config = dict(
    mixing='cutmix',
    loss='cross_entropy',
    init='trunc_normal_002',
    orthogonalizer='polar_express',
    lr_schedule='linear',
)
Rows from block 9, named by matrix and row number. Rows with one number belong to one channel. Each number is 200 + 40 x the weight over its row's rms, rounded and kept within 0 to 999. All counts start at 0. After the name is the row's rms in percent of the matrix's.
# filt: filter width-3 conv, dilation 16 (model.blocks.9.filt.weight, 256x256x3), inputs 224-255, a 3 kernel for each
# gate: gate width-3 conv, dilation 16 (model.blocks.9.gate.weight, 256x256x3), inputs 224-255, a 3 kernel for each
filt.133,095,189,185,124,171,131,237,221,151,178,158,237,198,198,227,149,174,207,160,196,240,126,165,245,180,199,161,222,234,216,183,194,183,216,200,197,182,173,155,204,211,242,180,200,171,125,192,219,238,261,127,116,217,148,202,227,174,221,143,182,133,243,168,145,191,222,192,175,167,194,203,121,156,191,228,248,135,174,216,155,236,255,168,185,164,180,210,257,264,152,130,263,237,184,260,218,171
filt.134,102,145,208,209,174,204,214,203,202,230,170,154,203,122,240,241,213,220,183,193,191,161,189,246,236,178,134,173,151,229,159,217,225,281,250,216,250,236,196,251,166,136,236,250,156,188,183,241,181,218,174,155,196,128,202,237,280,170,178,195,180,168,206,195,157,280,209,105,241,147,255,181,212,239,219,148,249,172,170,158,200,174,267,190,246,129,194,183,225,142,200,186,192,202,269,222,161
filt.135,102,176,194,154,186,168,209,225,197,213,154,166,279,181,250,149,190,121,223,123,157,221,117,242,209,147,230,188,131,180,257,228,218,195,290,141,161,170,259,293,90,167,232,223,177,250,169,208,251,146,224,168,231,269,180,139,220,225,126,169,232,179,268,243,176,101,140,190,138,208,182,173,231,220,226,238,162,219,167,165,286,168,132,239,216,133,229,208,206,161,211,166,205,281,163,147,227
filt.136,101,201,124,190,187,182,199,241,236,204,178,230,276,223,200,282,230,220,221,227,278,286,248,180,232,94,183,165,175,161,162,178,230,168,187,251,230,202,232,268,187,160,183,133,170,240,186,167,256,205,191,217,165,217,190,159,166,138,326,230,222,159,205,229,131,180,174,230,201,184,279,209,146,228,167,221,181,158,146,169,186,166,134,163,208,211,231,233,178,216,215,201,254,254,180,200,164
filt.137,098,140,272,172,192,260,230,204,231,174,232,121,220,214,185,144,165,213,226,181,266,194,187,250,295,187,231,161,180,192,173,172,192,247,228,233,178,223,183,209,208,233,171,126,173,175,132,241,177,222,252,208,189,192,234,152,228,251,245,200,261,218,270,252,141,245,188,313,171,122,174,262,194,219,120,223,171,222,249,197,190,217,196,235,160,193,164,231,215,269,139,241,186,275,252,164,229
filt.138,097,204,180,203,230,249,179,191,214,216,158,237,221,184,173,158,180,181,181,221,178,166,189,187,126,151,168,227,219,120,204,260,206,239,149,205,167,110,163,165,234,137,153,199,150,161,133,206,209,146,230,225,276,239,182,103,166,145,167,201,128,244,231,251,166,226,179,149,198,174,214,211,164,230,210,188,249,258,210,237,225,200,164,196,283,194,249,193,287,228,244,212,240,169,93,235,182
filt.139,101,133,181,206,193,136,171,252,170,160,160,196,184,166,217,179,195,290,199,243,207,201,252,158,157,216,209,162,217,197,163,189,204,205,260,179,217,210,248,234,131,164,196,148,214,157,201,177,193,96,196,228,224,157,168,174,194,191,124,194,187,230,209,242,168,157,194,205,235,174,133,153,235,240,259,226,169,187,245,220,124,159,217,234,183,234,198,203,195,203,196,142,239,244,214,184,205
filt.140,099,213,138,213,202,256,221,189,235,249,108,241,249,112,106,178,137,158,216,255,170,154,245,150,283,154,266,139,172,189,228,191,158,209,166,192,145,188,174,119,149,244,216,172,200,170,149,215,239,179,194,217,224,151,182,206,256,208,171,170,208,208,196,182,159,255,116,208,193,202,181,136,176,200,197,154,151,227,211,254,165,270,219,218,164,195,178,220,174,209,123,161,218,212,163,253,220
filt.141,101,149,249,169,245,200,223,93,228,179,157,173,223,151,188,256,269,194,165,197,257,128,183,160,166,183,196,169,237,131,200,246,205,126,250,207,119,273,271,141,180,161,183,209,205,203,208,281,186,174,153,220,145,215,206,197,179,213,169,197,149,214,157,214,241,180,146,205,226,121,208,183,181,237,176,181,219,239,208,190,176,200,254,175,150,264,172,197,183,184,191,136,205,104,208,180,208
filt.142,099,206,262,163,152,179,220,213,173,230,224,163,288,155,213,221,208,289,161,107,169,262,173,171,205,194,178,225,217,228,222,203,149,247,178,112,203,254,175,209,197,192,160,223,180,170,234,152,139,218,270,186,152,205,148,267,237,161,239,184,206,202,252,230,174,259,168,196,149,245,170,164,198,143,243,191,172,116,195,188,187,165,191,221,230,243,155,246,148,187,242,229,136,211,212,221,208
filt.143,099,224,245,201,270,247,206,207,212,235,167,227,225,217,239,239,192,161,233,151,175,212,142,189,236,107,165,218,174,197,189,198,182,201,198,210,207,192,169,201,255,234,214,212,211,192,189,190,226,174,182,313,244,196,195,194,207,213,181,214,171,193,222,273,153,232,182,168,234,181,178,223,217,306,265,213,195,275,127,187,201,180,62,112,288,151,195,227,290,193,171,158,202,202,248,144,190
filt.144,101,207,263,174,163,155,183,196,191,193,229,167,134,226,243,166,238,210,215,220,251,215,213,208,226,155,245,213,215,206,175,197,164,171,168,206,227,219,180,249,189,154,213,154,187,200,205,123,198,244,201,164,172,208,241,162,251,173,207,245,178,176,241,234,206,176,186,200,143,206,204,170,169,228,180,149,227,156,205,220,266,173,154,170,203,171,189,216,292,195,163,174,290,200,170,278,264
filt.145,101,183,191,195,225,205,188,190,190,189,216,247,200,186,255,195,201,194,235,246,240,240,237,229,197,214,221,248,268,248,200,235,204,236,169,227,276,144,188,220,217,182,209,212,250,212,157,169,221,214,211,200,191,239,236,202,260,236,115,128,251,160,202,249,250,211,221,145,152,215,175,128,159,97,176,223,235,199,162,187,246,194,192,193,185,214,244,215,169,165,202,258,118,238,209,258,188
filt.146,097,213,203,250,168,171,120,167,248,207,171,152,208,168,173,228,246,177,151,197,254,206,257,236,199,256,185,211,76,182,125,200,216,154,199,216,207,197,210,273,148,173,196,155,207,275,122,199,252,201,157,184,197,182,223,228,186,287,157,228,259,210,258,252,220,211,97,190,171,269,155,237,195,237,222,212,247,192,261,104,262,191,187,200,210,183,225,282,181,241,164,112,248,212,140,263,292
filt.147,100,187,153,148,148,196,197,197,149,225,108,243,184,211,185,237,202,215,206,242,231,293,239,99,211,228,180,244,262,205,220,230,196,207,164,220,159,217,163,200,129,203,274,235,193,213,240,174,88,186,138,207,248,216,208,232,181,244,161,253,194,181,205,184,208,149,220,174,172,193,203,171,212,165,243,220,238,204,197,189,216,149,212,249,193,187,196,254,216,197,170,141,212,253,252,154,214
filt.148,102,159,195,194,207,204,202,221,157,199,222,232,232,195,211,205,216,211,161,234,246,188,216,166,183,232,182,127,194,244,148,240,205,203,174,192,201,133,160,331,127,172,220,233,237,238,229,142,226,178,248,204,209,248,251,185,181,277,223,223,202,184,206,190,246,214,177,241,184,245,205,216,190,181,194,219,282,152,146,207,282,175,173,207,247,188,238,249,212,153,206,181,276,226,212,204,232
filt.149,095,202,210,297,171,146,226,257,118,263,240,191,146,149,223,194,165,191,176,230,142,183,183,253,256,219,196,162,270,184,186,106,234,229,195,185,220,322,134,245,193,194,237,270,165,205,211,200,190,239,165,109,213,199,245,235,298,174,119,143,204,123,196,179,320,220,179,159,201,150,263,166,220,287,216,159,234,183,278,196,211,237,167,206,194,217,187,169,191,186,176,277,121,222,241,143,213
filt.150,101,189,189,284,215,202,177,201,204,209,243,206,223,245,150,191,142,215,189,180,199,234,179,186,224,201,208,150,200,150,168,220,208,152,246,219,202,201,279,177,166,254,184,189,261,280,174,181,204,213,200,255,132,183,240,278,236,116,155,162,186,243,204,191,144,171,245,139,184,202,193,186,248,183,251,178,175,132,155,259,244,205,239,191,173,216,247,223,100,162,224,133,180,227,267,220,219
filt.151,102,209,124,182,218,188,236,192,192,180,305,191,229,185,233,219,268,266,184,225,250,199,211,120,224,193,219,122,152,260,257,144,243,209,174,219,246,365,104,138,230,173,177,273,148,149,248,212,207,218,197,247,181,193,204,187,199,207,208,144,237,241,291,244,207,191,230,147,139,195,186,133,179,161,193,247,146,183,212,187,142,222,218,236,182,208,193,254,278,266,214,155,209,150,238,226,140
filt.152,097,219,186,249,222,188,215,174,196,230,241,273,100,164,180,155,198,179,150,157,187,257,209,188,195,187,247,177,192,131,207,210,225,188,229,188,176,171,216,190,227,208,226,256,188,217,216,180,211,188,196,134,259,163,178,220,203,118,188,99,178,168,260,210,152,236,254,249,165,118,208,193,176,260,123,197,221,212,155,254,221,204,117,219,202,189,197,153,165,225,213,184,288,213,213,191,193
filt.153,101,126,202,159,193,241,170,195,186,219,198,205,264,266,186,230,144,176,167,226,234,192,147,268,233,162,265,135,192,181,172,200,176,236,237,243,162,217,128,189,289,256,204,211,294,215,211,130,288,266,148,259,167,221,157,188,136,180,201,241,215,189,202,237,193,187,169,165,244,177,265,248,222,230,132,137,127,211,231,205,149,214,266,145,303,184,221,146,214,229,206,168,222,287,180,216,138
filt.154,097,163,243,194,237,169,282,184,213,156,220,180,218,209,187,167,217,182,238,207,153,183,179,188,188,247,184,163,224,254,235,177,192,221,274,266,164,227,211,148,178,154,221,268,222,235,229,258,126,211,174,158,181,213,152,191,133,181,200,180,231,171,214,170,223,241,279,231,203,228,219,168,211,243,263,261,218,220,165,220,112,279,249,147,180,168,182,214,166,203,235,211,169,271,243,130,195
filt.155,105,195,129,202,199,221,185,132,125,229,182,226,155,194,107,203,217,194,226,221,253,213,190,245,214,215,167,255,239,180,159,229,193,287,185,185,231,138,140,259,131,239,218,175,192,188,179,171,254,140,199,219,198,143,212,143,188,212,204,214,210,246,177,206,189,201,141,197,164,197,212,252,253,109,236,184,172,146,205,163,232,221,158,260,273,195,215,156,225,161,207,183,141,217,200,165,157
filt.156,098,208,190,181,250,225,230,170,137,182,239,197,209,236,255,228,205,145,152,126,223,212,228,182,195,223,204,191,142,135,242,196,184,182,147,195,183,190,185,197,199,188,227,225,161,206,242,179,158,226,194,134,160,237,210,203,252,178,256,202,197,213,210,213,156,233,239,228,171,208,170,205,231,211,225,174,210,203,208,276,192,178,154,207,236,190,146,196,126,205,186,177,271,178,193,155,205
filt.157,103,241,174,295,226,186,223,223,157,213,245,183,221,247,241,181,220,222,186,242,239,198,174,238,185,145,182,106,203,195,120,151,182,206,210,212,185,177,273,187,221,262,210,272,189,156,164,122,192,222,151,243,168,242,188,192,199,361,180,248,226,156,227,227,205,233,203,263,245,195,291,198,138,281,175,196,108,240,190,202,253,227,104,232,194,214,283,194,231,222,197,200,209,176,168,213,176
filt.158,103,188,169,200,271,225,190,212,166,239,230,163,198,217,236,217,139,231,194,230,185,161,239,254,214,236,161,250,171,200,192,170,219,236,136,243,183,264,217,253,268,174,244,196,180,205,277,191,248,212,201,205,209,228,175,203,232,258,139,195,179,189,193,286,183,134,232,218,174,198,192,177,158,219,232,213,259,228,222,259,260,176,170,264,240,211,241,171,133,196,230,235,207,218,190,179,193
filt.159,097,170,213,211,221,181,162,185,222,224,229,171,184,220,209,168,158,148,213,105,175,226,214,224,186,244,219,313,251,228,202,219,246,190,196,171,172,156,170,195,157,192,152,261,205,169,211,209,147,254,167,219,177,239,228,133,199,151,276,146,182,220,147,231,245,235,218,239,154,190,200,158,160,191,265,153,181,202,153,200,195,132,239,166,323,227,247,194,205,189,188,186,238,135,285,193,297
filt.160,102,194,148,215,230,263,181,259,246,196,282,257,201,217,280,164,276,193,194,257,138,246,221,206,128,217,177,179,186,172,229,222,199,165,141,231,194,209,176,183,232,208,173,220,124,204,216,197,259,163,183,201,210,229,212,260,222,222,162,193,246,203,191,203,224,127,142,60,173,206,159,234,193,248,147,276,226,121,215,194,203,170,177,201,248,180,104,219,165,232,216,188,184,184,254,173,216
filt.161,096,194,119,153,228,94,138,253,209,190,174,205,218,220,217,145,146,205,166,207,241,176,247,206,213,208,168,164,155,231,190,181,174,198,216,151,182,210,214,188,204,175,206,206,199,207,190,76,176,207,134,133,239,178,223,208,193,110,204,193,176,174,154,174,148,134,218,216,206,243,237,230,159,170,243,216,147,141,137,168,189,191,176,238,121,324,144,272,218,190,226,213,208,232,192,192,200
filt.162,098,181,182,212,178,230,174,155,185,248,231,242,233,180,221,144,200,203,160,197,188,186,159,223,221,206,188,152,259,157,208,267,212,184,193,182,215,188,180,133,158,183,271,235,105,273,174,181,196,245,219,222,190,193,224,184,272,172,147,164,292,165,139,178,156,239,145,120,120,198,218,167,217,138,185,181,212,214,245,217,185,215,233,256,192,212,254,190,175,146,225,249,174,241,208,245,208
filt.163,100,159,99,236,159,228,197,234,157,230,211,174,135,222,210,194,223,222,200,159,216,241,189,164,191,186,154,202,147,262,182,151,202,155,272,182,211,202,119,170,201,151,173,154,153,252,200,232,155,159,169,231,143,212,140,228,183,130,203,224,251,171,231,231,196,246,268,225,192,150,203,171,167,275,111,162,219,286,178,133,175,212,265,225,138,197,165,134,182,233,131,213,185,194,168,314,146
filt.164,099,120,196,253,168,148,166,187,220,243,218,214,239,139,215,239,201,119,225,146,188,158,217,188,257,320,200,164,238,185,159,212,184,182,199,213,216,216,134,201,145,302,211,160,214,136,227,195,121,250,217,255,240,270,202,190,121,264,227,110,195,198,198,211,224,204,171,241,188,199,217,181,209,183,127,195,151,178,194,276,230,208,191,232,202,180,269,209,218,285,240,108,225,209,142,185,267
filt.165,100,235,290,182,224,247,144,215,236,163,170,197,201,254,279,210,283,189,159,276,235,220,153,163,255,208,224,256,229,248,233,164,204,214,219,241,222,221,149,175,157,206,246,203,186,195,174,164,163,133,174,194,190,214,190,126,204,131,226,192,158,257,147,173,286,205,232,224,213,183,257,160,211,238,214,234,135,223,232,124,177,207,197,122,219,217,232,137,250,141,201,233,154,200,252,204,229
filt.166,102,208,180,253,189,204,250,242,231,180,200,198,207,153,257,168,214,210,180,248,145,156,250,249,176,202,234,198,235,196,182,203,178,198,206,188,184,208,195,188,198,193,207,168,162,210,196,165,147,158,190,137,172,230,208,211,189,140,154,236,148,167,160,230,160,158,206,179,162,224,239,224,184,175,247,113,209,165,164,218,317,229,172,171,186,199,178,222,188,199,151,149,144,191,163,139,164
filt.167,103,205,181,204,186,205,167,229,211,233,165,174,159,121,233,193,172,218,205,210,184,198,177,230,246,177,172,107,180,158,93,189,179,184,138,177,196,145,241,103,184,256,200,126,200,151,165,235,141,117,208,85,178,139,206,218,194,193,222,283,201,222,152,166,172,203,154,191,245,127,164,223,112,216,109,196,302,195,181,190,179,179,186,221,151,189,173,181,207,240,205,177,238,253,158,141,168
filt.168,100,185,234,211,206,163,242,237,199,239,184,165,273,238,219,163,222,170,172,203,190,190,187,255,219,192,187,177,220,176,242,248,211,210,228,230,160,244,205,157,224,194,206,207,219,138,156,239,104,199,182,160,186,269,218,197,201,286,248,253,203,179,197,176,184,247,184,184,162,210,240,218,228,190,221,225,193,151,177,171,261,215,184,152,185,252,172,147,153,185,126,190,250,189,163,174,211
gate.133,098,229,187,261,190,182,238,188,170,206,141,260,245,219,218,187,149,215,180,251,223,146,164,213,218,215,200,213,189,274,179,195,187,145,177,211,190,161,257,229,167,159,245,128,261,118,174,197,225,143,212,162,176,219,219,232,202,142,175,257,219,191,205,187,152,173,175,139,203,202,128,165,210,279,183,166,255,164,193,206,165,232,141,253,158,180,163,210,192,144,170,195,180,192,222,206,249
gate.134,101,217,177,146,199,228,237,255,145,122,259,189,235,173,200,209,266,199,267,169,224,229,171,206,146,222,179,145,221,194,173,207,146,160,123,200,188,248,234,213,302,148,187,215,194,195,204,249,175,193,129,250,163,245,212,258,181,208,248,206,250,226,205,267,208,237,217,210,163,148,203,182,225,263,262,173,146,241,243,212,149,213,142,218,181,226,192,267,202,219,168,210,142,166,142,153,193
gate.135,101,278,239,203,185,211,184,168,261,188,212,187,132,212,203,153,168,251,187,227,173,166,295,132,241,220,208,139,171,226,184,125,204,160,238,243,265,174,239,219,176,228,214,228,232,247,190,292,218,109,205,151,224,248,163,256,290,153,185,235,154,153,272,181,194,196,171,166,234,200,240,216,227,177,240,210,287,233,228,168,169,204,177,277,203,180,187,216,229,202,182,134,183,192,183,172,156
gate.136,104,136,199,229,177,204,167,174,170,230,178,221,222,133,211,201,174,165,170,211,277,200,149,180,210,171,214,195,207,179,200,169,219,196,138,147,215,199,248,160,182,238,167,189,200,237,182,198,243,195,235,182,198,237,181,121,118,205,82,240,232,215,239,232,221,195,247,156,263,200,195,227,139,202,205,191,178,222,146,147,159,157,153,162,100,176,237,201,241,177,207,179,192,187,160,202,153
gate.137,102,202,176,159,196,194,204,280,148,174,227,204,152,229,206,239,178,163,226,221,259,268,286,313,167,207,188,206,223,121,140,197,198,206,192,168,215,285,156,223,247,204,258,158,217,190,211,97,149,211,199,164,153,230,175,146,211,205,181,145,263,169,142,229,257,299,204,193,197,198,200,199,158,204,195,175,204,212,116,211,314,193,179,247,144,220,225,149,214,210,248,199,262,211,259,267,158
gate.138,095,167,137,217,146,234,174,213,231,248,253,154,185,209,144,228,245,147,179,201,227,151,109,184,176,226,208,145,194,147,176,212,172,175,126,204,193,136,191,237,208,141,250,186,158,174,257,173,238,221,191,164,136,220,203,210,194,216,193,224,171,309,241,188,203,267,140,153,193,177,214,206,193,181,152,208,292,236,264,211,282,175,196,227,198,148,185,193,217,242,187,146,227,194,250,241,166
gate.139,102,207,196,132,210,149,185,206,200,224,244,183,147,207,259,241,228,222,158,171,152,253,233,167,204,201,242,168,209,174,198,243,250,213,160,240,216,94,195,195,239,219,282,205,210,176,186,155,209,193,115,197,155,161,279,178,245,161,143,137,140,225,221,217,229,253,170,152,194,140,200,177,142,176,216,202,168,230,214,229,172,228,194,231,197,190,222,205,246,186,242,264,256,260,179,194,116
gate.140,098,194,188,253,221,229,164,184,246,227,136,214,204,229,273,229,151,260,221,157,218,252,191,218,181,254,228,267,175,190,194,177,225,195,239,195,221,197,214,234,250,218,193,212,225,213,158,243,266,204,229,223,211,204,248,256,210,243,111,235,136,196,195,158,136,129,197,179,217,226,160,217,165,204,158,174,137,207,159,173,113,221,222,193,160,157,170,100,135,261,273,127,181,218,109,258,224
gate.141,096,216,248,172,244,129,180,188,193,148,228,155,172,252,222,231,184,211,218,184,148,178,123,220,253,224,193,292,226,234,260,233,150,224,222,118,163,242,303,174,183,244,197,139,194,233,218,156,173,184,209,242,174,194,152,280,169,228,251,119,155,123,203,213,116,147,222,247,184,172,230,244,196,176,221,220,229,217,225,165,215,223,191,153,199,152,178,139,226,187,187,213,225,265,261,181,278
gate.142,097,176,195,196,305,260,185,180,191,231,209,167,153,187,203,170,189,206,228,210,219,226,197,179,159,169,229,177,178,173,232,189,233,204,125,240,159,169,222,257,216,169,162,193,174,108,195,239,187,264,243,202,264,214,229,198,252,225,244,192,157,269,176,151,268,191,126,175,171,249,176,260,187,201,64,201,205,266,166,254,211,202,213,233,228,208,131,144,197,194,228,153,168,181,205,225,237
gate.143,099,261,217,216,130,214,217,228,165,196,198,135,214,222,222,270,151,211,246,200,136,183,265,183,248,192,146,271,178,171,132,176,111,250,200,220,210,153,220,240,156,153,196,205,244,244,224,294,233,238,79,243,167,209,235,257,181,229,183,180,192,134,172,198,242,179,291,173,251,257,205,136,267,169,146,253,246,206,154,159,273,232,223,185,155,200,247,184,249,150,185,222,213,233,244,131,210
gate.144,099,214,188,144,211,175,237,198,207,175,206,285,197,237,128,146,231,259,159,175,265,235,173,229,163,122,251,149,159,216,206,205,216,180,184,162,190,161,263,319,212,231,212,264,280,249,176,143,155,222,119,257,209,197,286,146,253,210,133,214,169,198,222,189,179,179,207,178,163,162,166,251,220,160,159,202,177,214,130,220,106,245,224,217,189,181,231,177,151,216,204,201,238,291,238,196,198
gate.145,101,213,243,233,177,270,207,256,225,192,146,201,196,170,213,264,213,235,228,285,191,197,286,225,199,185,221,262,139,263,237,297,183,190,183,202,257,168,268,187,233,223,225,237,97,193,215,195,215,200,217,220,214,158,242,241,240,217,182,293,187,213,213,241,239,218,256,197,200,205,242,204,235,303,217,241,228,214,226,241,219,209,269,237,187,232,211,263,150,307,267,128,249,237,195,218,224
gate.146,102,267,188,240,265,191,154,242,191,165,248,131,250,144,199,233,213,207,213,207,229,195,231,116,96,187,190,203,192,186,205,159,194,189,103,236,204,240,219,193,258,175,204,213,274,152,224,204,204,198,125,204,194,153,216,216,240,224,234,174,237,210,240,183,242,235,172,180,207,249,291,101,222,219,229,165,244,184,150,208,174,213,119,261,159,200,159,155,225,204,243,192,203,208,263,210,210
gate.147,099,227,221,224,123,169,215,102,222,202,179,208,230,188,239,118,151,233,185,126,160,189,173,224,209,211,177,238,202,209,207,156,147,181,190,194,226,128,147,216,208,229,182,230,149,258,171,182,210,203,177,213,160,164,226,198,152,222,166,269,201,126,176,126,187,179,202,155,221,201,209,183,192,186,226,248,209,236,141,164,213,160,192,214,186,221,207,270,193,181,187,185,191,292,122,224,203
gate.148,099,198,202,242,182,185,209,186,190,215,213,232,219,241,224,186,230,175,259,228,243,183,174,179,152,269,252,191,126,220,163,192,193,183,192,149,187,250,177,185,207,133,178,219,156,214,234,184,205,143,180,224,160,187,230,130,119,276,252,150,204,211,246,217,209,169,192,182,181,251,135,186,206,223,114,139,109,277,205,229,268,225,226,209,178,233,197,235,267,222,163,167,144,137,207,211,222
gate.149,100,194,275,206,219,155,147,187,193,133,227,194,101,156,274,218,161,179,208,178,141,192,161,199,173,201,216,240,171,194,262,151,172,248,249,203,226,179,197,197,205,192,205,173,256,260,238,215,268,134,190,230,174,156,200,170,209,248,152,212,136,181,162,137,216,212,179,236,207,170,220,166,174,208,259,263,224,178,200,190,209,266,181,235,245,216,195,189,225,186,167,191,289,169,267,238,192
gate.150,101,204,247,178,190,133,186,208,194,236,122,232,196,162,219,207,197,158,168,194,174,211,145,182,226,166,203,152,197,271,242,172,234,178,145,274,144,169,300,140,183,185,226,214,231,168,139,291,182,235,239,246,174,188,216,154,203,150,174,170,235,204,132,246,170,223,100,182,191,170,159,242,241,253,186,147,191,293,230,272,152,252,205,230,175,194,172,227,104,189,162,145,208,239,124,187,294
gate.151,098,228,172,213,193,159,232,197,224,192,171,164,155,125,243,198,196,187,249,154,125,159,247,130,158,211,184,170,191,213,240,168,169,200,169,125,172,278,163,71,180,233,269,174,261,209,231,232,238,141,189,194,263,164,190,230,250,155,174,112,288,192,198,188,140,148,173,213,173,122,189,212,301,260,199,195,197,218,209,184,183,298,212,281,175,209,254,142,157,170,215,236,216,173,234,250,213
gate.152,099,198,147,165,187,209,153,151,271,206,176,220,180,210,263,215,211,160,199,218,223,209,200,232,192,191,173,259,147,204,269,216,238,160,246,179,209,171,270,129,178,208,138,157,155,202,191,159,171,180,194,206,149,164,216,158,237,156,255,212,264,194,224,232,77,187,237,208,191,228,128,182,267,232,288,181,116,143,202,227,206,227,155,184,224,262,153,238,215,215,163,191,100,167,137,228,265
gate.153,098,205,207,157,197,220,264,252,203,207,208,187,173,251,242,225,206,150,215,195,255,135,287,257,179,173,193,246,169,194,219,179,173,120,163,164,226,149,226,172,231,243,201,260,208,157,210,114,136,286,230,270,212,178,182,162,224,150,106,163,134,198,189,206,143,164,173,215,161,191,271,203,243,156,145,162,186,172,188,257,262,179,187,191,202,201,177,212,204,187,241,218,129,231,218,244,228
gate.154,098,184,164,162,147,257,175,194,267,194,242,179,194,185,154,228,264,209,192,237,237,241,240,219,209,205,165,158,170,232,148,174,145,201,163,158,241,280,197,237,151,222,177,261,194,240,228,211,183,241,243,213,178,216,193,287,154,235,247,164,254,183,217,176,257,262,243,199,208,224,149,195,188,259,194,206,92,151,234,240,174,236,214,204,204,185,230,260,169,222,231,266,263,177,229,275,194
gate.155,097,202,207,204,188,179,206,231,246,252,132,203,188,195,200,195,226,191,231,171,154,207,174,246,144,219,179,211,229,230,152,132,238,194,145,173,167,245,241,254,119,225,185,183,175,168,223,220,201,182,216,159,225,142,150,265,239,189,146,121,164,211,166,170,192,207,172,237,232,209,193,244,216,171,248,225,160,274,184,182,170,272,247,194,192,168,299,114,187,243,262,239,144,223,205,218,190
gate.156,098,257,140,203,230,217,245,180,149,234,191,211,212,188,122,245,152,280,228,219,201,169,122,227,208,173,184,191,148,224,210,230,157,191,201,160,185,143,227,135,193,153,179,156,151,177,189,178,231,232,245,153,229,226,244,274,167,179,142,215,196,207,242,200,140,214,166,166,210,203,259,176,218,178,201,189,175,189,150,156,268,280,166,203,202,168,261,212,219,195,179,192,220,207,160,214,175
gate.157,104,215,188,253,204,208,230,143,144,188,163,177,152,170,183,209,194,199,209,166,108,187,231,203,248,178,263,206,215,197,155,218,211,193,160,187,235,120,215,228,177,147,294,224,206,154,179,270,239,173,181,162,236,244,224,124,209,136,265,204,181,242,170,173,156,228,153,224,128,173,167,186,178,248,171,223,232,209,165,209,207,293,207,196,227,249,277,215,203,177,239,177,185,257,179,148,248
gate.158,100,189,225,180,205,226,229,183,225,162,118,223,152,185,230,207,212,211,213,136,137,201,135,145,128,180,254,209,156,164,187,187,225,164,243,193,186,147,196,150,206,171,149,176,266,170,215,219,242,176,233,223,184,253,218,250,317,167,193,262,180,180,188,199,157,202,169,176,287,179,242,249,179,194,156,219,141,166,220,173,156,166,223,170,146,152,166,213,142,187,174,142,195,139,200,206,170
gate.159,100,209,240,235,198,246,212,217,223,255,167,234,304,176,201,208,194,174,237,151,217,225,139,209,202,242,146,159,142,115,180,236,241,170,164,251,122,169,126,197,172,182,143,240,262,237,166,221,196,180,206,194,182,192,169,122,216,152,187,212,265,165,211,218,237,189,209,189,187,216,163,238,244,181,72,186,147,241,190,224,198,191,248,167,185,126,145,226,162,173,251,168,300,208,170,184,173
gate.160,099,183,171,166,181,158,215,210,198,196,233,202,181,259,229,200,222,196,281,199,186,231,246,223,200,314,227,180,261,259,244,176,178,225,134,197,215,211,236,195,128,127,260,172,227,257,123,223,183,254,249,162,173,158,177,293,137,235,262,177,245,200,184,193,193,193,178,237,239,186,190,169,196,203,174,230,224,122,270,228,227,267,108,153,233,208,219,186,221,140,155,205,242,205,167,218,211
gate.161,099,149,219,223,161,221,223,256,171,160,205,135,156,190,189,184,187,173,234,211,215,276,242,250,206,146,150,220,185,189,147,240,203,249,203,231,137,142,132,192,199,248,234,213,229,221,231,113,251,150,166,182,256,233,212,175,128,225,210,109,235,139,166,166,217,205,130,240,227,135,220,194,178,250,141,155,265,142,162,217,248,215,197,254,204,208,243,195,145,221,215,118,212,223,254,180,185
gate.162,097,198,132,151,156,229,225,231,209,280,240,158,181,225,171,219,211,173,166,197,126,230,179,236,175,199,231,206,257,190,104,246,216,157,177,134,191,279,215,228,185,202,248,213,221,192,259,182,207,233,205,146,209,210,162,160,202,136,154,232,223,228,186,196,206,190,217,261,213,171,102,225,191,196,230,176,268,208,236,232,115,196,210,254,279,182,177,247,253,255,162,229,118,190,216,190,188
gate.163,103,125,221,250,198,211,206,190,202,284,203,214,222,241,211,165,265,198,237,199,241,272,240,211,160,156,202,235,143,242,196,185,243,251,130,227,202,183,293,185,267,219,236,261,208,247,172,237,262,225,168,195,191,155,231,228,235,182,153,160,189,233,313,190,233,248,111,169,162,217,215,189,206,136,254,204,187,185,123,240,183,220,176,232,163,266,219,127,182,196,168,192,274,230,191,217,133
gate.164,094,209,138,93,190,205,211,258,226,234,182,250,156,215,262,252,179,198,210,149,183,214,195,223,193,246,253,207,170,250,189,150,201,176,161,160,190,181,267,184,173,192,253,174,236,203,169,252,167,140,246,205,246,195,183,267,231,210,211,179,231,173,269,192,205,249,192,222,227,177,192,178,142,236,208,158,163,149,209,169,221,183,198,202,180,238,150,192,271,188,242,208,227,196,123,224,193
gate.165,102,188,199,208,206,197,188,167,240,280,235,243,204,223,302,214,190,230,210,171,122,234,225,130,190,205,202,250,238,225,164,295,194,213,198,219,237,182,177,257,185,206,201,226,223,215,218,194,172,229,178,177,247,154,209,221,214,177,229,156,256,205,186,215,203,119,197,360,175,174,183,210,217,201,151,313,306,176,170,187,165,104,169,233,251,186,210,200,205,256,204,221,220,225,268,163,249
gate.166,101,166,157,235,182,220,184,188,228,196,156,210,223,205,251,203,218,216,206,171,227,254,186,241,197,196,220,203,110,260,180,215,148,168,266,193,208,177,224,159,232,196,233,157,143,160,211,263,203,253,167,166,197,223,172,153,239,206,183,261,233,230,167,203,124,231,207,328,184,207,229,210,250,291,249,291,210,274,324,211,135,200,227,220,257,179,182,226,231,242,165,184,179,181,196,247,180
gate.167,104,188,211,132,192,208,208,135,147,218,245,306,211,192,162,215,237,192,207,199,221,211,228,145,182,231,194,190,211,261,179,252,200,186,195,203,199,201,152,211,114,217,226,241,225,253,188,143,218,268,219,280,268,213,214,307,225,252,245,155,187,160,176,236,219,193,293,269,264,111,194,250,148,255,193,208,254,234,191,204,190,183,234,159,211,197,150,191,193,203,104,280,244,140,198,279,224
gate.168,101,246,220,204,220,216,231,261,231,190,171,250,156,169,188,225,255,234,205,151,197,192,90,192,236,164,233,202,135,199,173,164,159,143,209,170,228,194,262,259,234,169,205,173,188,145,290,184,255,151,260,139,205,246,217,215,309,164,93,238,186,206,274,113,227,179,130,194,239,211,168,155,155,202,177,238,132,233,169,215,198,255,177,327,257,166,233,199,248,186,163,131,197,202,128,234,202